config = dict(
    image_size=32,
    widths=[64, 128, 256, 512],
    lr=0.0075,
    ema_decay=0.995,
    weight_decay=0.02,
    adamw_weight_decay_other_params=0,
)
Rows from block 4, named by matrix and row number. Each number is 50 + 15 x the weight over its row's rms, rounded and kept within 0 to 99. All counts start at 0. After the name is the row's rms in percent of the matrix's.
# c3: 3x3 conv, stride 2 (model.blocks.4.c3.weight, 256x128x3x3), inputs 48-63, a 3x3 kernel for each
c3.63 109:17 24 50 32 43 81 38 56 76 56 41 81 53 69 91 42 51 77 53 35 52 40 53 37 54 46 50 63 50 38 54 54 43 55 46 40 58 52 45 49 52 30 39 55 30 24 53 35 42 54 59 60 48 64 49 34 31 67 30 41 61 43 26 42 35 49 20 52 26 57 31 55 32 38 36 39 38 52 41 46 42 63 60 70 35 54 39 47 32 37 27 43 41 49 44 71 55 58 33 52 57 63 41 36 52 25 33 55 26 56 48 21 50 49 50 52 44 60 39 36 74 61 36 61 52 47 65 42 25 34 64 20 44 50 34 40 66 51 53 49 40 41 44 60
c3.64 111:45 26 36 25 43 72 47 55 36 65 52 52 37 48 60 62 60 37 60 54 45 52 44 53 49 34 53 78 62 62 55 57 72 59 59 47 53 51 45 53 38 55 40 62 57 52 33 39 61 62 47 61 53 41 59 75 79 37 52 53 66 48 45 51 53 66 59 38 36 58 48 56 45 30 49 45 32 57 45 37 68 56 58 66 36 33 72 48 66 60 43 37 42 42 36 35 41 43 57 34 36 59 46 50 34 37 39 47 48 48 26 52 62 53 46 54 48 59 46 59 46 32 39 40 46 41 24 33 57 21 44 41 32 25 22 69 40 54 52 39 53 61 57 67
c3.65 114:27 44 69 29 68 84 16 57 69 54 36 53 39 52 71 39 67 69 42 36 76 33 44 48 51 61 56 40 58 57 44 50 73 36 35 61 50 60 54 36 59 63 31 38 67 31 53 80 43 57 61 53 52 48 67 35 55 68 56 61 59 49 71 72 54 71 74 51 54 79 47 30 46 36 57 54 45 42 29 40 42 54 49 53 49 53 29 40 40 36 46 52 32 50 44 38 43 48 46 42 45 47 59 29 54 69 55 35 78 40 54 37 53 71 35 56 66 28 55 47 59 44 42 46 46 36 43 67 59 61 53 64 47 46 65 64 58 47 55 60 45 57 71 40
c3.66 102:65 67 62 58 46 34 59 50 64 58 85 72 51 73 78 75 62 61 61 28 29 56 47 26 55 51 46 73 45 51 51 37 51 56 40 63 63 48 63 52 33 63 54 55 83 56 39 44 65 40 33 62 56 45 60 52 69 86 52 81 76 77 42 62 43 34 69 51 30 76 49 30 72 45 50 49 64 47 57 49 48 44 31 51 34 55 50 49 42 31 61 30 68 50 48 48 58 38 40 46 39 26 59 43 29 46 34 27 37 36 42 67 48 35 56 41 54 70 64 70 65 79 87 93 99 56 41 42 36 68 39 41 32 43 46 75 70 37 74 70 45 42 54 61
c3.67 115:37 43 30 30 50 27 49 51 42 43 59 66 36 61 67 57 52 56 49 44 39 32 60 39 49 43 28 85 46 28 60 39 60 34 55 65 55 66 52 54 46 29 55 27 44 10 36 76 24 55 45 40 96 70 46 53 57 31 49 35 35 45 71 58 55 15 25 28 43 38 51 30 53 41 57 34 45 43 55 39 47 50 33 37 53 49 55 50 53 56 77 29 49 62 36 34 49 36 56 77 57 50 67 51 38 41 29 34 60 28 64 47 52 64 32 26 57 29 53 63 61 61 43 81 61 38 71 46 38 52 39 37 33 44 63 39 39 78 45 43 64 44 58 72
c3.68 101:99 83 99 66 72 54 16 20 24 44 69 63 22 50 50 20 32 28 89 55 26 37 52 44 54 60 63 36 32 35 36 49 30 20 48 65 59 48 42 69 61 55 67 55 77 33 47 79 33 43 68 20 58 69 44 51 24 46 47 52 57 36 27 29 42 40 26 41 40 54 47 55 43 28 52 50 29 61 50 47 58 40 49 53 35 49 63 46 40 59 30 40 32 42 49 52 31 49 29 46 46 34 58 40 35 51 51 55 63 55 65 56 57 67 51 10 32 27 46 40 65 44 55 52 34 49 50 12 11 37 51 46 45 50 83 20 54 46 46 50 70 29 45 45
c3.69 110:48 76 63 26 48 42 40 54 46 58 49 34 53 53 38 31 14 27 30 32 56 46 23 51 65 52 59 49 46 38 47 51 52 57 49 60 47 55 32 40 49 46 34 25 42 42 35 54 60 27 27 55 50 35 44 49 49 55 65 56 43 46 53 34 54 34 42 60 24 41 37 36 37 36 57 61 37 63 74 54 64 61 51 45 40 46 54 35 23 47 58 73 67 30 49 38 43 45 32 38 35 46 68 61 63 75 50 62 42 55 29 78 52 44 72 33 43 31 63 42 45 53 50 62 66 43 58 56 65 34 60 35 56 26 43 56 49 59 30 36 61 66 67 61
c3.70 097:35 52 47 34 42 40 17 35 47 37 07 12 34 27 51 66 57 36 49 71 79 35 42 30 41 33 48 59 58 69 60 58 63 39 11 21 60 58 47 48 37 30 42 39 27 47 59 53 49 69 61 59 38 39 36 42 41 64 54 47 65 63 43 43 47 39 43 58 55 56 69 75 49 53 64 53 46 39 53 40 43 50 53 42 37 50 37 30 41 37 42 48 45 34 28 73 40 46 58 65 64 56 44 34 56 40 48 47 23 45 69 65 49 47 48 30 21 48 55 44 12 50 18 64 37 65 50 51 50 42 47 64 11 39 37 53 46 38 53 31 43 47 54 72
c3.71 096:63 40 69 72 54 44 81 68 61 64 32 49 48 47 57 42 47 39 37 37 71 46 58 69 68 52 46 70 51 54 66 40 61 48 36 48 48 60 44 69 46 43 35 54 30 63 48 50 77 56 59 52 59 49 23 42 14 41 45 14 13 33 02 64 58 65 58 51 52 58 68 53 57 51 39 62 65 68 51 42 40 50 47 49 52 47 45 42 46 44 49 58 46 57 48 39 59 43 64 58 33 31 25 63 27 53 48 54 53 64 38 98 62 55 58 71 37 59 46 48 36 52 37 38 44 22 46 48 41 55 29 45 63 43 38 49 33 38 55 66 43 60 49 58
c3.72 095:53 44 34 56 56 52 37 61 43 10 24 39 45 26 30 25 26 36 48 69 43 43 56 32 20 37 53 59 63 45 36 34 55 53 48 38 21 41 48 49 49 76 27 56 76 38 60 49 48 48 19 75 51 45 31 47 50 22 32 51 53 52 38 69 44 36 84 43 37 64 35 44 42 35 47 35 41 44 48 46 52 67 58 35 49 53 40 44 59 56 57 64 76 37 47 64 58 63 64 28 24 44 54 53 40 21 46 61 61 40 12 50 32 30 30 49 66 32 29 57 45 50 58 45 43 44 34 54 44 51 31 41 39 58 55 49 65 48 51 42 65 56 57 27
c3.73 102:34 33 67 39 42 61 38 28 66 45 46 77 51 57 49 53 51 76 44 31 40 59 72 69 57 64 66 49 45 34 28 48 53 34 34 39 57 60 37 51 57 75 43 68 69 55 70 70 58 59 74 39 52 55 52 40 48 32 49 41 42 43 52 28 37 26 27 47 49 50 39 37 46 43 67 56 60 82 54 46 64 62 29 44 31 40 50 33 38 46 49 59 67 31 29 18 44 51 60 60 39 27 56 55 57 70 80 54 30 55 65 55 56 50 77 60 56 38 35 42 31 40 57 43 59 37 52 26 42 54 42 34 51 47 55 34 56 56 28 27 47 20 24 32
c3.74 102:52 67 49 61 45 38 71 35 48 57 49 36 67 54 52 52 83 44 23 59 51 30 48 41 57 68 66 47 38 28 47 47 40 35 56 51 41 37 55 73 56 59 64 45 42 34 38 30 41 47 53 65 40 61 35 56 68 65 41 38 40 54 37 57 60 69 33 35 42 19 37 21 46 52 60 59 52 42 44 55 55 40 48 55 43 58 50 45 57 70 42 56 45 45 60 40 48 50 39 33 55 58 80 63 54 80 54 41 50 99 65 44 49 31 54 49 37 43 35 70 56 59 47 99 59 53 30 52 48 39 47 32 51 68 46 47 57 24 63 38 46 50 71 73
c3.75 096:52 51 53 63 56 73 49 28 32 55 43 66 62 56 73 51 34 42 47 57 49 60 56 47 60 48 54 57 51 46 61 64 76 35 41 52 61 38 43 37 45 43 45 53 60 24 62 58 39 37 38 43 47 31 41 54 52 61 42 67 57 27 63 25 50 15 61 73 50 61 48 60 23 56 25 64 63 80 54 47 36 34 37 46 43 48 65 52 79 62 53 53 53 55 45 75 65 74 82 25 33 39 52 56 60 65 76 49 76 55 52 87 29 48 64 61 72 18 49 61 50 53 62 40 47 59 61 62 47 65 51 61 62 69 58 56 60 77 72 57 51 57 25 33
c3.76 105:42 36 87 32 34 49 50 40 37 48 57 40 54 37 30 56 55 46 65 74 55 35 29 71 23 43 56 65 60 64 67 66 56 57 49 58 32 35 55 40 58 58 48 48 60 46 48 68 58 54 71 56 58 79 78 77 61 61 62 62 47 40 45 61 41 29 60 50 29 49 54 38 36 26 54 57 35 49 39 36 48 51 63 45 52 46 44 44 37 44 43 57 36 33 45 50 32 49 34 65 66 63 54 57 41 69 44 55 16 40 66 33 25 66 49 56 62 74 47 42 51 51 50 43 21 55 68 82 46 56 62 63 35 55 70 29 48 16 30 35 49 30 27 29
c3.77 092:61 66 51 47 65 63 08 65 36 56 53 41 45 33 56 30 37 58 47 22 43 49 54 31 85 54 56 49 45 79 55 67 71 62 42 78 52 46 58 83 65 58 53 68 58 52 49 60 19 37 67 53 55 60 49 64 53 63 52 91 40 75 49 38 37 55 42 51 57 35 30 60 33 35 44 34 46 68 31 35 71 55 70 59 47 51 58 31 38 66 61 47 49 44 52 48 38 32 46 70 40 58 46 69 56 51 42 31 57 32 16 56 48 57 30 66 64 25 34 38 33 47 72 48 51 65 43 32 61 68 57 60 73 44 39 41 52 41 42 73 32 24 78 28
c3.78 094:28 39 38 32 44 41 39 65 35 35 31 33 76 47 20 41 31 33 49 27 49 30 25 42 53 55 49 38 23 29 42 28 47 59 50 43 54 55 57 68 44 50 45 34 33 37 43 45 46 59 54 60 57 99 47 57 43 57 42 64 42 49 49 51 46 54 14 53 42 45 48 42 54 37 35 43 35 44 52 61 71 41 42 50 33 43 36 60 28 12 57 53 41 32 55 52 41 47 41 71 40 52 44 44 31 50 47 58 99 75 60 46 54 38 44 84 35 66 53 52 54 52 35 43 49 31 63 46 20 54 25 55 67 54 33 67 21 38 43 79 44 82 71 61
c3.79 092:54 42 68 54 17 42 60 50 59 33 38 39 53 56 57 62 34 47 48 62 44 65 46 45 59 53 66 41 20 33 47 51 61 43 34 30 45 61 54 36 53 53 45 51 39 44 69 79 63 38 57 66 36 42 32 48 26 43 51 19 30 34 33 89 57 82 70 36 48 51 55 63 63 49 85 35 39 40 51 21 70 48 42 30 55 42 38 41 40 89 28 50 80 30 52 48 34 66 52 78 56 59 55 41 56 48 39 80 61 68 38 68 34 47 49 44 63 54 53 82 43 38 58 57 42 45 60 35 14 48 40 43 42 29 68 07 42 62 56 38 39 65 38 63
c3.80 104:64 61 37 37 34 36 61 43 62 50 38 36 36 51 36 22 41 39 36 64 39 67 39 34 38 17 32 71 46 58 41 46 39 35 35 39 79 52 40 38 46 32 39 50 31 24 36 37 40 56 61 59 45 58 58 49 30 57 56 54 58 51 68 60 52 39 33 57 23 44 25 41 42 43 50 47 47 48 27 33 63 38 39 52 33 53 55 64 62 66 36 39 52 35 51 63 36 33 44 48 27 34 57 28 20 71 48 46 54 57 43 59 32 23 53 41 33 70 39 38 56 55 57 44 33 59 14 05 39 45 67 57 56 47 56 39 43 37 21 36 33 55 46 43
c3.81 103:51 82 45 55 64 61 67 74 59 47 49 50 62 49 38 64 46 71 40 34 74 61 65 65 51 62 39 29 75 47 40 70 54 58 59 55 54 65 65 42 54 69 33 41 53 53 57 49 39 48 38 55 63 51 45 33 70 24 26 27 25 29 32 40 34 39 37 41 48 55 29 28 71 70 54 45 37 38 51 37 59 33 29 42 23 23 38 41 36 30 50 38 45 56 73 51 78 62 54 93 99 99 78 69 99 43 43 31 28 34 58 53 46 27 59 39 49 42 29 20 54 29 30 43 18 40 30 54 44 45 33 45 54 59 55 54 28 52 52 58 56 62 75 51
c3.82 094:22 37 39 29 48 48 35 48 41 50 30 36 55 65 73 48 37 47 49 61 64 59 51 45 52 48 50 38 42 53 60 49 42 59 52 49 51 50 25 41 39 52 48 35 25 31 52 44 41 38 39 43 39 41 60 60 48 56 63 55 66 38 23 61 78 59 71 54 59 71 64 46 65 52 60 50 40 53 52 65 48 52 81 35 51 53 50 81 53 53 59 41 41 46 45 34 53 35 34 69 99 38 72 49 13 88 83 50 55 62 52 24 40 25 40 50 26 46 47 52 47 59 40 51 52 50 29 49 76 22 34 67 23 35 46 36 24 28 42 50 48 25 49 66
c3.83 113:89 99 54 66 56 55 58 43 60 43 32 19 67 37 36 83 51 70 53 68 56 39 43 47 34 41 44 33 29 42 44 47 41 54 55 54 46 33 20 68 67 69 77 73 61 47 48 62 35 34 56 42 56 54 62 45 45 25 53 37 26 52 54 52 63 61 43 53 42 16 42 50 35 22 67 40 48 59 33 40 61 61 38 58 45 53 56 33 44 62 36 52 40 46 40 46 48 44 53 72 45 49 48 46 42 44 56 45 34 63 49 58 48 52 59 48 64 66 54 46 44 40 45 23 21 43 39 46 56 56 61 48 33 54 40 47 65 62 64 62 29 45 52 51
c3.84 098:46 40 44 53 43 39 47 49 38 39 69 75 52 66 54 53 36 60 67 58 81 51 66 72 22 39 33 42 34 48 53 40 36 43 53 41 34 34 40 51 52 31 56 68 59 94 51 40 39 56 46 55 60 43 37 47 49 46 34 45 50 65 46 47 64 72 25 53 46 23 36 46 39 39 45 48 62 41 70 59 64 55 31 50 48 56 59 45 56 59 55 44 44 61 66 70 64 74 73 89 61 72 65 54 46 44 27 32 74 24 41 59 54 64 39 61 49 52 61 75 52 47 34 44 55 23 99 46 58 58 57 83 39 47 75 57 44 28 50 36 46 60 64 53
c3.85 091:45 61 16 63 46 21 42 34 37 57 65 50 30 89 34 44 45 63 69 64 66 54 41 63 37 32 75 60 49 49 54 48 50 75 46 29 58 40 58 28 37 30 33 53 46 79 64 58 50 61 45 60 50 43 67 26 43 44 48 39 56 40 56 51 56 37 99 49 64 66 76 60 28 55 61 39 57 58 37 34 53 58 53 40 48 57 52 22 36 49 30 88 46 39 38 33 60 32 37 70 60 40 80 57 89 48 53 34 69 79 56 35 63 49 33 51 34 49 54 48 69 51 57 45 42 46 47 47 60 39 53 23 43 38 37 54 42 61 50 54 81 44 55 57