config.toml
dataset = "photos of plants, animals and fungi (iNaturalist)"
norm = "batchnorm"
kernel_size = 3
muon_scale = "match_rms_adamw"
lr = 0.0075
orthogonalizer = "polar_express"
grad_clip = 0.5
ema_decay = 0.995
Rows from block 5 of a small multi-label image tagger, named by matrix and row number. Rows with one number belong to one channel. Each number is 128 + 24 x the weight over its row's rms, rounded and kept within 0 to 255. All counts start at 0. Numbers have three digits each. After the name is the row's rms in percent of the matrix's.
After each channel's rows are labels from the 100 images, of 14976, where the channel reaches its highest value: "strongest on" is what is common among them. Only what is clearly more common there than usual is listed. The data: photos of plants, animals and fungi (iNaturalist). In brackets: how many of the 100.
# c3: 3x3 conv (model.blocks.5.c3.weight, 256x256x3x3, each kernel summed), inputs 0-127
# c1: pointwise conv (model.blocks.5.c1.weight, 256x256x1x1), inputs 0-127

c3.246 117:128159136095102131103129141136135111110165148114173108130095143138129140113136159154100133140157060129133104144121129160131110151135111133098130160110164108148137108178121085177096097111117138124149129124125122112113129126159126141106138120104093108141123131095138115119157134118120100134116115134081109138116060124118113143100126093112074123144101132102145115135142110120125128151126
c1.246 098:127150167103104145116084134179124131122141128164136122106117131143119115120143168153093102124134087129147124164123127168117111142119117138076093108083142134121131134182091127147107110132111147127145136119133130130118125150119110158102153141132081084114116134117164115120170100145096143156094121119113086142103113144123095121112136103134092126111105159145110105163130120105114160201091
strongest on: order Passeriformes (59)

c3.247 082:126129115095097127149104099101120128117094103153126112144089121123117114138090106104118163138138162095108115129127149077104140118143170146158066163133148136123090134063137158087127136181108088135168118145157108131076140110132133099082117099127128094118119130098109107136096101108108145139115134110101124157145092108105068119132126115140145095103141084134143132096083156148120118109108
c1.247 098:092141100144127137135114121149120151114126108173115147134126136123126128140106130104148146137121104114120102092143088110138127102122166107116094132107169139145098128109116124109147141179142108132162101106155122127096162106096154111102156137142141122090144157083095109141114107126116125141114101109067130133115113135132089150107130103167153132125149112151148128106136145154120089117148
strongest on: class Insecta (73); phylum Arthropoda (73); order Lepidoptera (45)

c3.143 097:090122152130086089102083119100150093146134120131112150088116110158131111160090126167142085144131106124097143151075149117153127137139077108143108152125152080115091129157188084173118186129138164143154156166127136100120106159131118112128137133104143158155109116080107150135105159124132152121098086105132135097149112103103133079141144075118125151136116125177146090144142126118129098121130
c1.143 107:105118106128103119122083131130123125163079167127099169085131089152101104145101125139115109177111095105130092152121135111112121174145109129143113121129148121164085123129181105160139156141140149125163146133120146080118070140129130104127109134106151091182096093136116161148119131093095191138136133135155125166159113108088135075115116115110167133154123106156130094146137117166114117155155
strongest on: class Insecta (64); phylum Arthropoda (64); order Coleoptera (32); family: Coccinellidae (28)

c3.118 093:100126148122119119111123163107151124113088158077136108170123150130129139117107136152067167136137112088110119107099149140117119164146102114108095138152098118139059133138135142125117136099118142098177095178162131144160103120137141147156118102111091083118120066142106159096126128126172106096118121134139090128130115112074120128116117129124146081123076109131169103113109106117176135143090
c1.118 103:114131123133081145085127154125136090149104154101129141178130150140170137124109102153138162114152115117136083093116152143134119171135136084115097141136089130131109121125113137108116115100121135125151105152136124143135123107100146125140119133146088065151144118137128123118125113169113148097103127135091072132125109121073109117116135111115118095098103159128060091131123120081118147178137
strongest on: phylum Chordata (95); class Aves (89)

c3.92 100:138126163135139119118095103098124098099107122124116101131114164126118131122115143097112104119171062100134082146139109091104100096155087107149126173109134108136086145150108113120125130136140113138159135155144148090098134149145120157160106118163060084140135112107108084108166096104091116139111131137103094129118136167090146144153141110119143190132107153066117129154168138097144100143123
c1.92 108:138130143141129142111112088119149094124116129137145102128117156122115110132103152097118082094138102104174133156130107096151111124104128133148134136102109144133141100125113119152128130115151115128144147134157152089112140151118108137133102127138080119137115109120122118104139111000131117141116153155117134096115137151125127121217135101121161130141117155062142122138187135087147117162202
strongest on: phylum Arthropoda (68); class Insecta (67); order Lepidoptera (43); class: Magnoliopsida (29)

c3.83 100:054129155132093122120122110095141129098126129109118125131148170168126140129121138147082100122177094142090126108112147107092117208116090118143104182134125110139094146127144107138119124119103102115135132164185163093093149139118109175120114100123133115154113116126110108116131149081140136102090106138148112115104107142134137131119131116157145109157137155106131092094075087149128111120096
c1.83 114:091107145098110143081140115127138104114132172099113098125131164160129133137145156149068134118145079140111119138144139102134129138108115106128095176165085103141146140115133122118135104118124086091135138234174149113107160148140096156110131162106124093111132111113103098124111095094124148124093113132156104131125096099141076078147120138134130107114130134136126114100087095148113109132123
strongest on: class Aves (86)

c3.150 105:131119152125113166115143086125120104120143161154144148146142150118123130099100149113137128127112098127124163141115114148097134148104126085116124119137135098128100170122134118117105122086140163119125106141187156137129164127139080155104122091150123099161153105149117127114106137131055098104130120070154129127122105123096169150123110105108165099147145167107122114077090118154108149134106
c1.150 106:135128140137108110123139114116112122129125141114132177107143116137125108149112157136138108102088129139155117140132158176083112152104100139118078103109177164135139146145127137108140126129121166128141126125155134129097091139143139126094123108184127097139112121132103105139104142143083090125115140128124155137134118110095128157108102100112164118125136132125130101097108081146116130149155
strongest on: class Aves (96); phylum Chordata (96); order Passeriformes (67)

c3.139 089:100165122112102131121106120121110111104145110093109067118147099097165114124136115157139149131109146127115143123153078143137153086116152102103107103148136098096144115111131122124180140115108105124120087098106123172104118104122179117124134121075153129108132150082204136122101149126178105107170212128143174137106109100106140121130119168106139150131128137114114107126120161093095131135121
c1.139 090:145147144164066094140146138118156145090150124125128121122159108110166109137156153132137137128110150116119165110141110122145166131140128119099161117125133128106186116140128130156142147112126114136085104107091130128102125131121152115146141115099145149127148161109187138107121122090144091135114178137132180116121102149132187111125163191130147109117163099146089134132153121113133121140144
strongest on: order Passeriformes (51)

c3.32 097:108167109153157115111103096120109134106128125072127099140109118124122089077127122115085131059104113140163117156133127116141126096115116127146145140131114089121176104103136099103115145113123133114117112134096142144110098088139132145131140106106115126084101172097143122108152117193106137147137117112090157159135131111112114149160118138125148102102094154109147106104098120120067133137184
c1.32 099:128156161146167129138086158110145124148154122089157093166108102131117113115177116114125115079138061120178159145144131134129107123112108181130110156162122119087147153096155108067133125145142153133122099152123174134128112115139130164129137119123130102087116139121150120077138108162105144145128143147106150159137142076146121117140115151107135134077089142128170139122097122116110123168128
strongest on: phylum Chordata (96); class Aves (95); order Passeriformes (74)

c3.149 086:125115114163108155130127138149140124149147106123101111120106136117146139122089120116135156115119150163121099107131111121123124141153100079137126148142116138103134089103156092142151166135138113078118141120113097108140125098150117147125107181120157117131145127132128101116139093147118121150166148127143163108108103161177130141157134154121130126135126113124092063110115161132147128100127
c1.149 090:155149145127141148148125154137119095138137110136118083116120120098142139112082129102153185111130144126121097123160099137126114138146116157122131155159125143097148107141155124129164140137132115111113117120144135123131131109145141144138173183127137154120111142129125123109148100159115083131205188119130152153130101146136135107165128175099149143112157118125098078071137182129141125125093
strongest on: order Passeriformes (50)

c3.33 121:144140116115137141145151088137158128119083116112116144128109116109139135109128160117125108118110101136174078124119111194121092154143131089128081163126143151132146108147125120155113129199118121104091122158121091129115159133110130118105108141106103091134127134114098152119154097140161122121119106162132189124143127131117115153140135151167140061121143095116125117140175164152144117115130
c1.33 108:156147107170119124139155101116171119151108112130111151152113131099125126126130137110135107107106110000163078135133136163115098135128104117120075135127148131104149141161124125153111107167114128110095132115101114124095144150127161145138092126132064122156135153120093131100096091167155109135119091125144192115100128120099117140115121152156142081120121104136155113133149154131137137116155
strongest on: class Insecta (67); phylum Arthropoda (67); class Magnoliopsida (30); kingdom Plantae (30)

c3.128 105:115125149100141111124121152086098127112138161143145103125098133081138085080112119137144136125099119162108143146138079127113100107094122131087118160132130132078130161149155112115108112112087152155126076156130119130082113146144092087130128125106088102097142139094075136122086115141130092123076073096141131105120131109094145142132143095095138114106117132147132112114119142126138141141123
c1.128 100:127145129119166089131094141093121132107127186162153094109116115127174105093141139148131133115087134128135152145101104123142085112105147134108113141142129132122133148123159155123128137132111128148121087121116113138102126145185096115147125140082063122082135167109076135115073160115139141154088066120106137125112136134123157137132142105144137141116130126099156121105107185162142176146122
strongest on: order Passeriformes (56)

c3.175 100:115163114125145117138093123111110146122111108149101184122130129129136132111097123091115111147136133137076129105157140106137154133110160075116120142133121116127119104145139114108165143139116137052159157103079135097096112158078137141143153125168133151082121096151111093151144142138112163141143113149112093115128143110112138126177170133129138103105150116131131082141115123157142106132132
c1.175 101:142169115134143115127130106112124153140128116115112126095108134114138130079115116120156118118135153122125124131134114109107165111117191093138126141139096134122116097122135167128199146143114124102150144119099132115116124091083098113120165157159131151114133141130147093142117131140073151165120116150118102107134150162156093093157151119140125125125130119123113100136145135153133099164095
strongest on: class Insecta (98); phylum Arthropoda (98); order Coleoptera (31); family: Coccinellidae (28)

c3.64 123:105116150130092121119111154120102145096089128088124112127126129107108132142144131155076152138092131113132084094129123137131107155126113131096117187143081179136111151143116099177092130082085125165178159149119134136109126111152117123177172200102100079111071097147165166125109122106178116133138154153113099132153146156102144119110176156133093075133116130112160125109153136124106138121123
c1.64 107:117131106133110137109128154122121114110091144118136129158124108101114119143141148236072147134093108121138090084135108111094113127126137138140105147135112167135120145118102108157104128084114093121153113127129129105126129121142098099204144193129116117148120106165146131119088162116124115128122116142100097146153130140107105102117125126161105118127120131121156136112130139119122146145090
strongest on: order Passeriformes (68)

c3.159 114:132155122128109100165123126112152121095080135101108082116113104100126122130139165159098119088136125109130101114138095125169111159108129090113092118119106135132143101172116131156100124078114109113183165139127129203104121106126130118113159123133147079126123135130133150099106097129143118140122126132092156156142148106100119138115157129107078087126086136117117135107096158125098151108139
c1.159 108:157130119139108105146125112136152110117081142089083095130101108109115112156162169155125121122135099103134114127163105134172110118093154110118108108136100119121115117146133130126118137103105093098213139103162140162116158124137128113116150105165114094145107143136147123135100083125134124145138121120109135146114165135070110148132184130122082101116143123108101126116111125090098142092122
strongest on: class Aves (90); order Passeriformes (70)

c3.82 099:137103154133173124118094154122116104127162135138139093125198152107210142102142141129160123121153110176142110119116116100158129138128121124134130152132128139091125124114139126103137094150148137162165134119141088107174131143124107133173173145112097085148122123101163141126143127182111109120103115165133100111155147124144160136156122124144116113118151091060129152130158143112148136105137
c1.82 088:142131118121130116093105157123115118118158123159098112130171145106146095125145110110148162112153126130114100111126160120101107141131153122145140148096133152114109092106158129144131083119126145136124113127131130115170131163119110101140147138138098000115105130155150131130124100165116111075190175169078113164144132133117113110165150157114141107098136138083133136135139134125145136116170
strongest on: order Lepidoptera (33)

c3.106 111:119116115130098140117132135132134098064113143130116164133141121148123146124116142119130121150134073126116157119142089153109131150124148067132116098118117124116075165129096132086101119111158133065106135171173140164100119155155146093108133117172085116125122122128113110112134167112181162148087120117149122122128109136082149131137147128129129087114164104100090097127130143137123104120129
c1.106 108:134116138124118140143151142133159104076112173109115113117157108162115131140110144121141088143116099150136178118143090130114135132109120045133112101095094123124097149131104142093104128130185099113135116150128098180092131173147123150094136113138108110184099114129122082107155141140169136158106094121131121115125101123103080110160162105157131131116161141120127125091099150156126097133143
strongest on: order Lepidoptera (41)

c3.1 110:104119159197105105152131112084126126115098112121118147096103129123142120094078139142136114107120190100151100096147142084147104151082083140136131129143070116147095103134156104114125123103123218123141135140116117159139147139143105125113127126132113099113114141154133099133148111128099148105129103175101128141101114141131156119135109101144084080127144165127171070131104117149109122102140
c1.1 103:127021136155142152160101102119098149133128113122127151085104116127153148075106133131144109141136161099168107098162156120176084168099148179100123101120112119137080121143143123141146105130137157146144083115106112173084119154127122144089118110127134104117128158157132094115140153128082148108143095173122145150135126143117165112155084120130130111126132157121132080124136118137124113127135
strongest on: order Lepidoptera (45)

c3.154 108:117122119139102128135098143138115128121159153159091172141103130091146132132096139120135113099121099121119099149080164112107092129123129129102148115121116107093108110182087093168134110111112101166114163128191104103099096122095102123122134151165142139072092111133111150160120136103143123140110111099118116157123119116125132125076150138116094129129087092103121149148153119093133121150107
c1.154 116:092106114118109149140131144145148104113169172131110150132122120084119138128099144097152135077099103124140088128092138123113055122126130131102133087107148119096129106231099137146130115145111104111182138130131122130086114131097089138145151126117151103081108091094125119147130153100125131144118134077154150157114119096157128112077129136121122117121097105126096130133156122123145119135087
strongest on: phylum Chordata (95); class Aves (94); order Passeriformes (64)

c3.14 084:107145138102109137142111118066143133101137163066082152147145171106162120112097102171117116101120104079149134141103132122138086148135126091095116148099151147173098077153111114108140104123119122155099132127132150135103107102132129159111124136116132145128108108126113148115111113121132143124140147136102108111135124127095096129097176163135118097163130105124141111134099108128102128100120
c1.14 097:146135096123114135147114101134136130110099074098105190151149145118182099097099126184107134089164090118157177189136140118132118145161150111122145080121126159136091159097086132147160076152125138155082109107099150142140102133114165146126142107137131137123121151143149118123142122123110128141138123130092136122128101161097117152136123161136108112150130104132128109150116135133096161131154
strongest on: class Aves (84)

c3.71 122:187092122090147113175151109127165136146120141122145121118177067150096105112128092101165127184133154094135130120160114151103186168166127184126145096156148148116105088118157110135129130150141134120146079103129170129125092151139155112101126112138139202152119094151140106209123145120146130151125120114145137132163075166152112157114117111138164122105127126139117123117137131154122116121117
c1.71 103:164083111106157113162155126123137147132119156121136105144170098173128130099137080078170143181114166085129148123151119149121172169146126186125206111137148137110128119140136139125113121135128161135120099098132152122022112145137144143117132128130136207138137087165125117158118157123143138140116142104129139140133078144134127135098100128144157106112125137141138117121144141126107135102144
strongest on: phylum Arthropoda (77); class Insecta (76); order Lepidoptera (42); family: Nymphalidae (32)

c3.44 104:127109133135120108162112112157112084121121142135159137137113168097109125122091146130130129169147090143167139099108138169163089113119103082171113144131113123125151158127128108112115152118149131115142119149135133127150131145139144142122132136091104140125107165108099128133132094186164087100099093110127135131158118135103122161170122094152101118165122119079105096129117105143135111087136
c1.44 106:144135163136117100176111120159122107099097123132156155151102146131080112142121158099148150103109142118146116133111166138146139116107100094194113143120106123148138146110131076100088162133104148142130124115145129156124112126143165115100129136112121119111129168145106129092135055162169129129133125110133147173177138125124096149146107123149088096193126111123125103107118093154138096134144
strongest on: class Insecta (84); phylum Arthropoda (84); order Lepidoptera (73); family: Nymphalidae (47)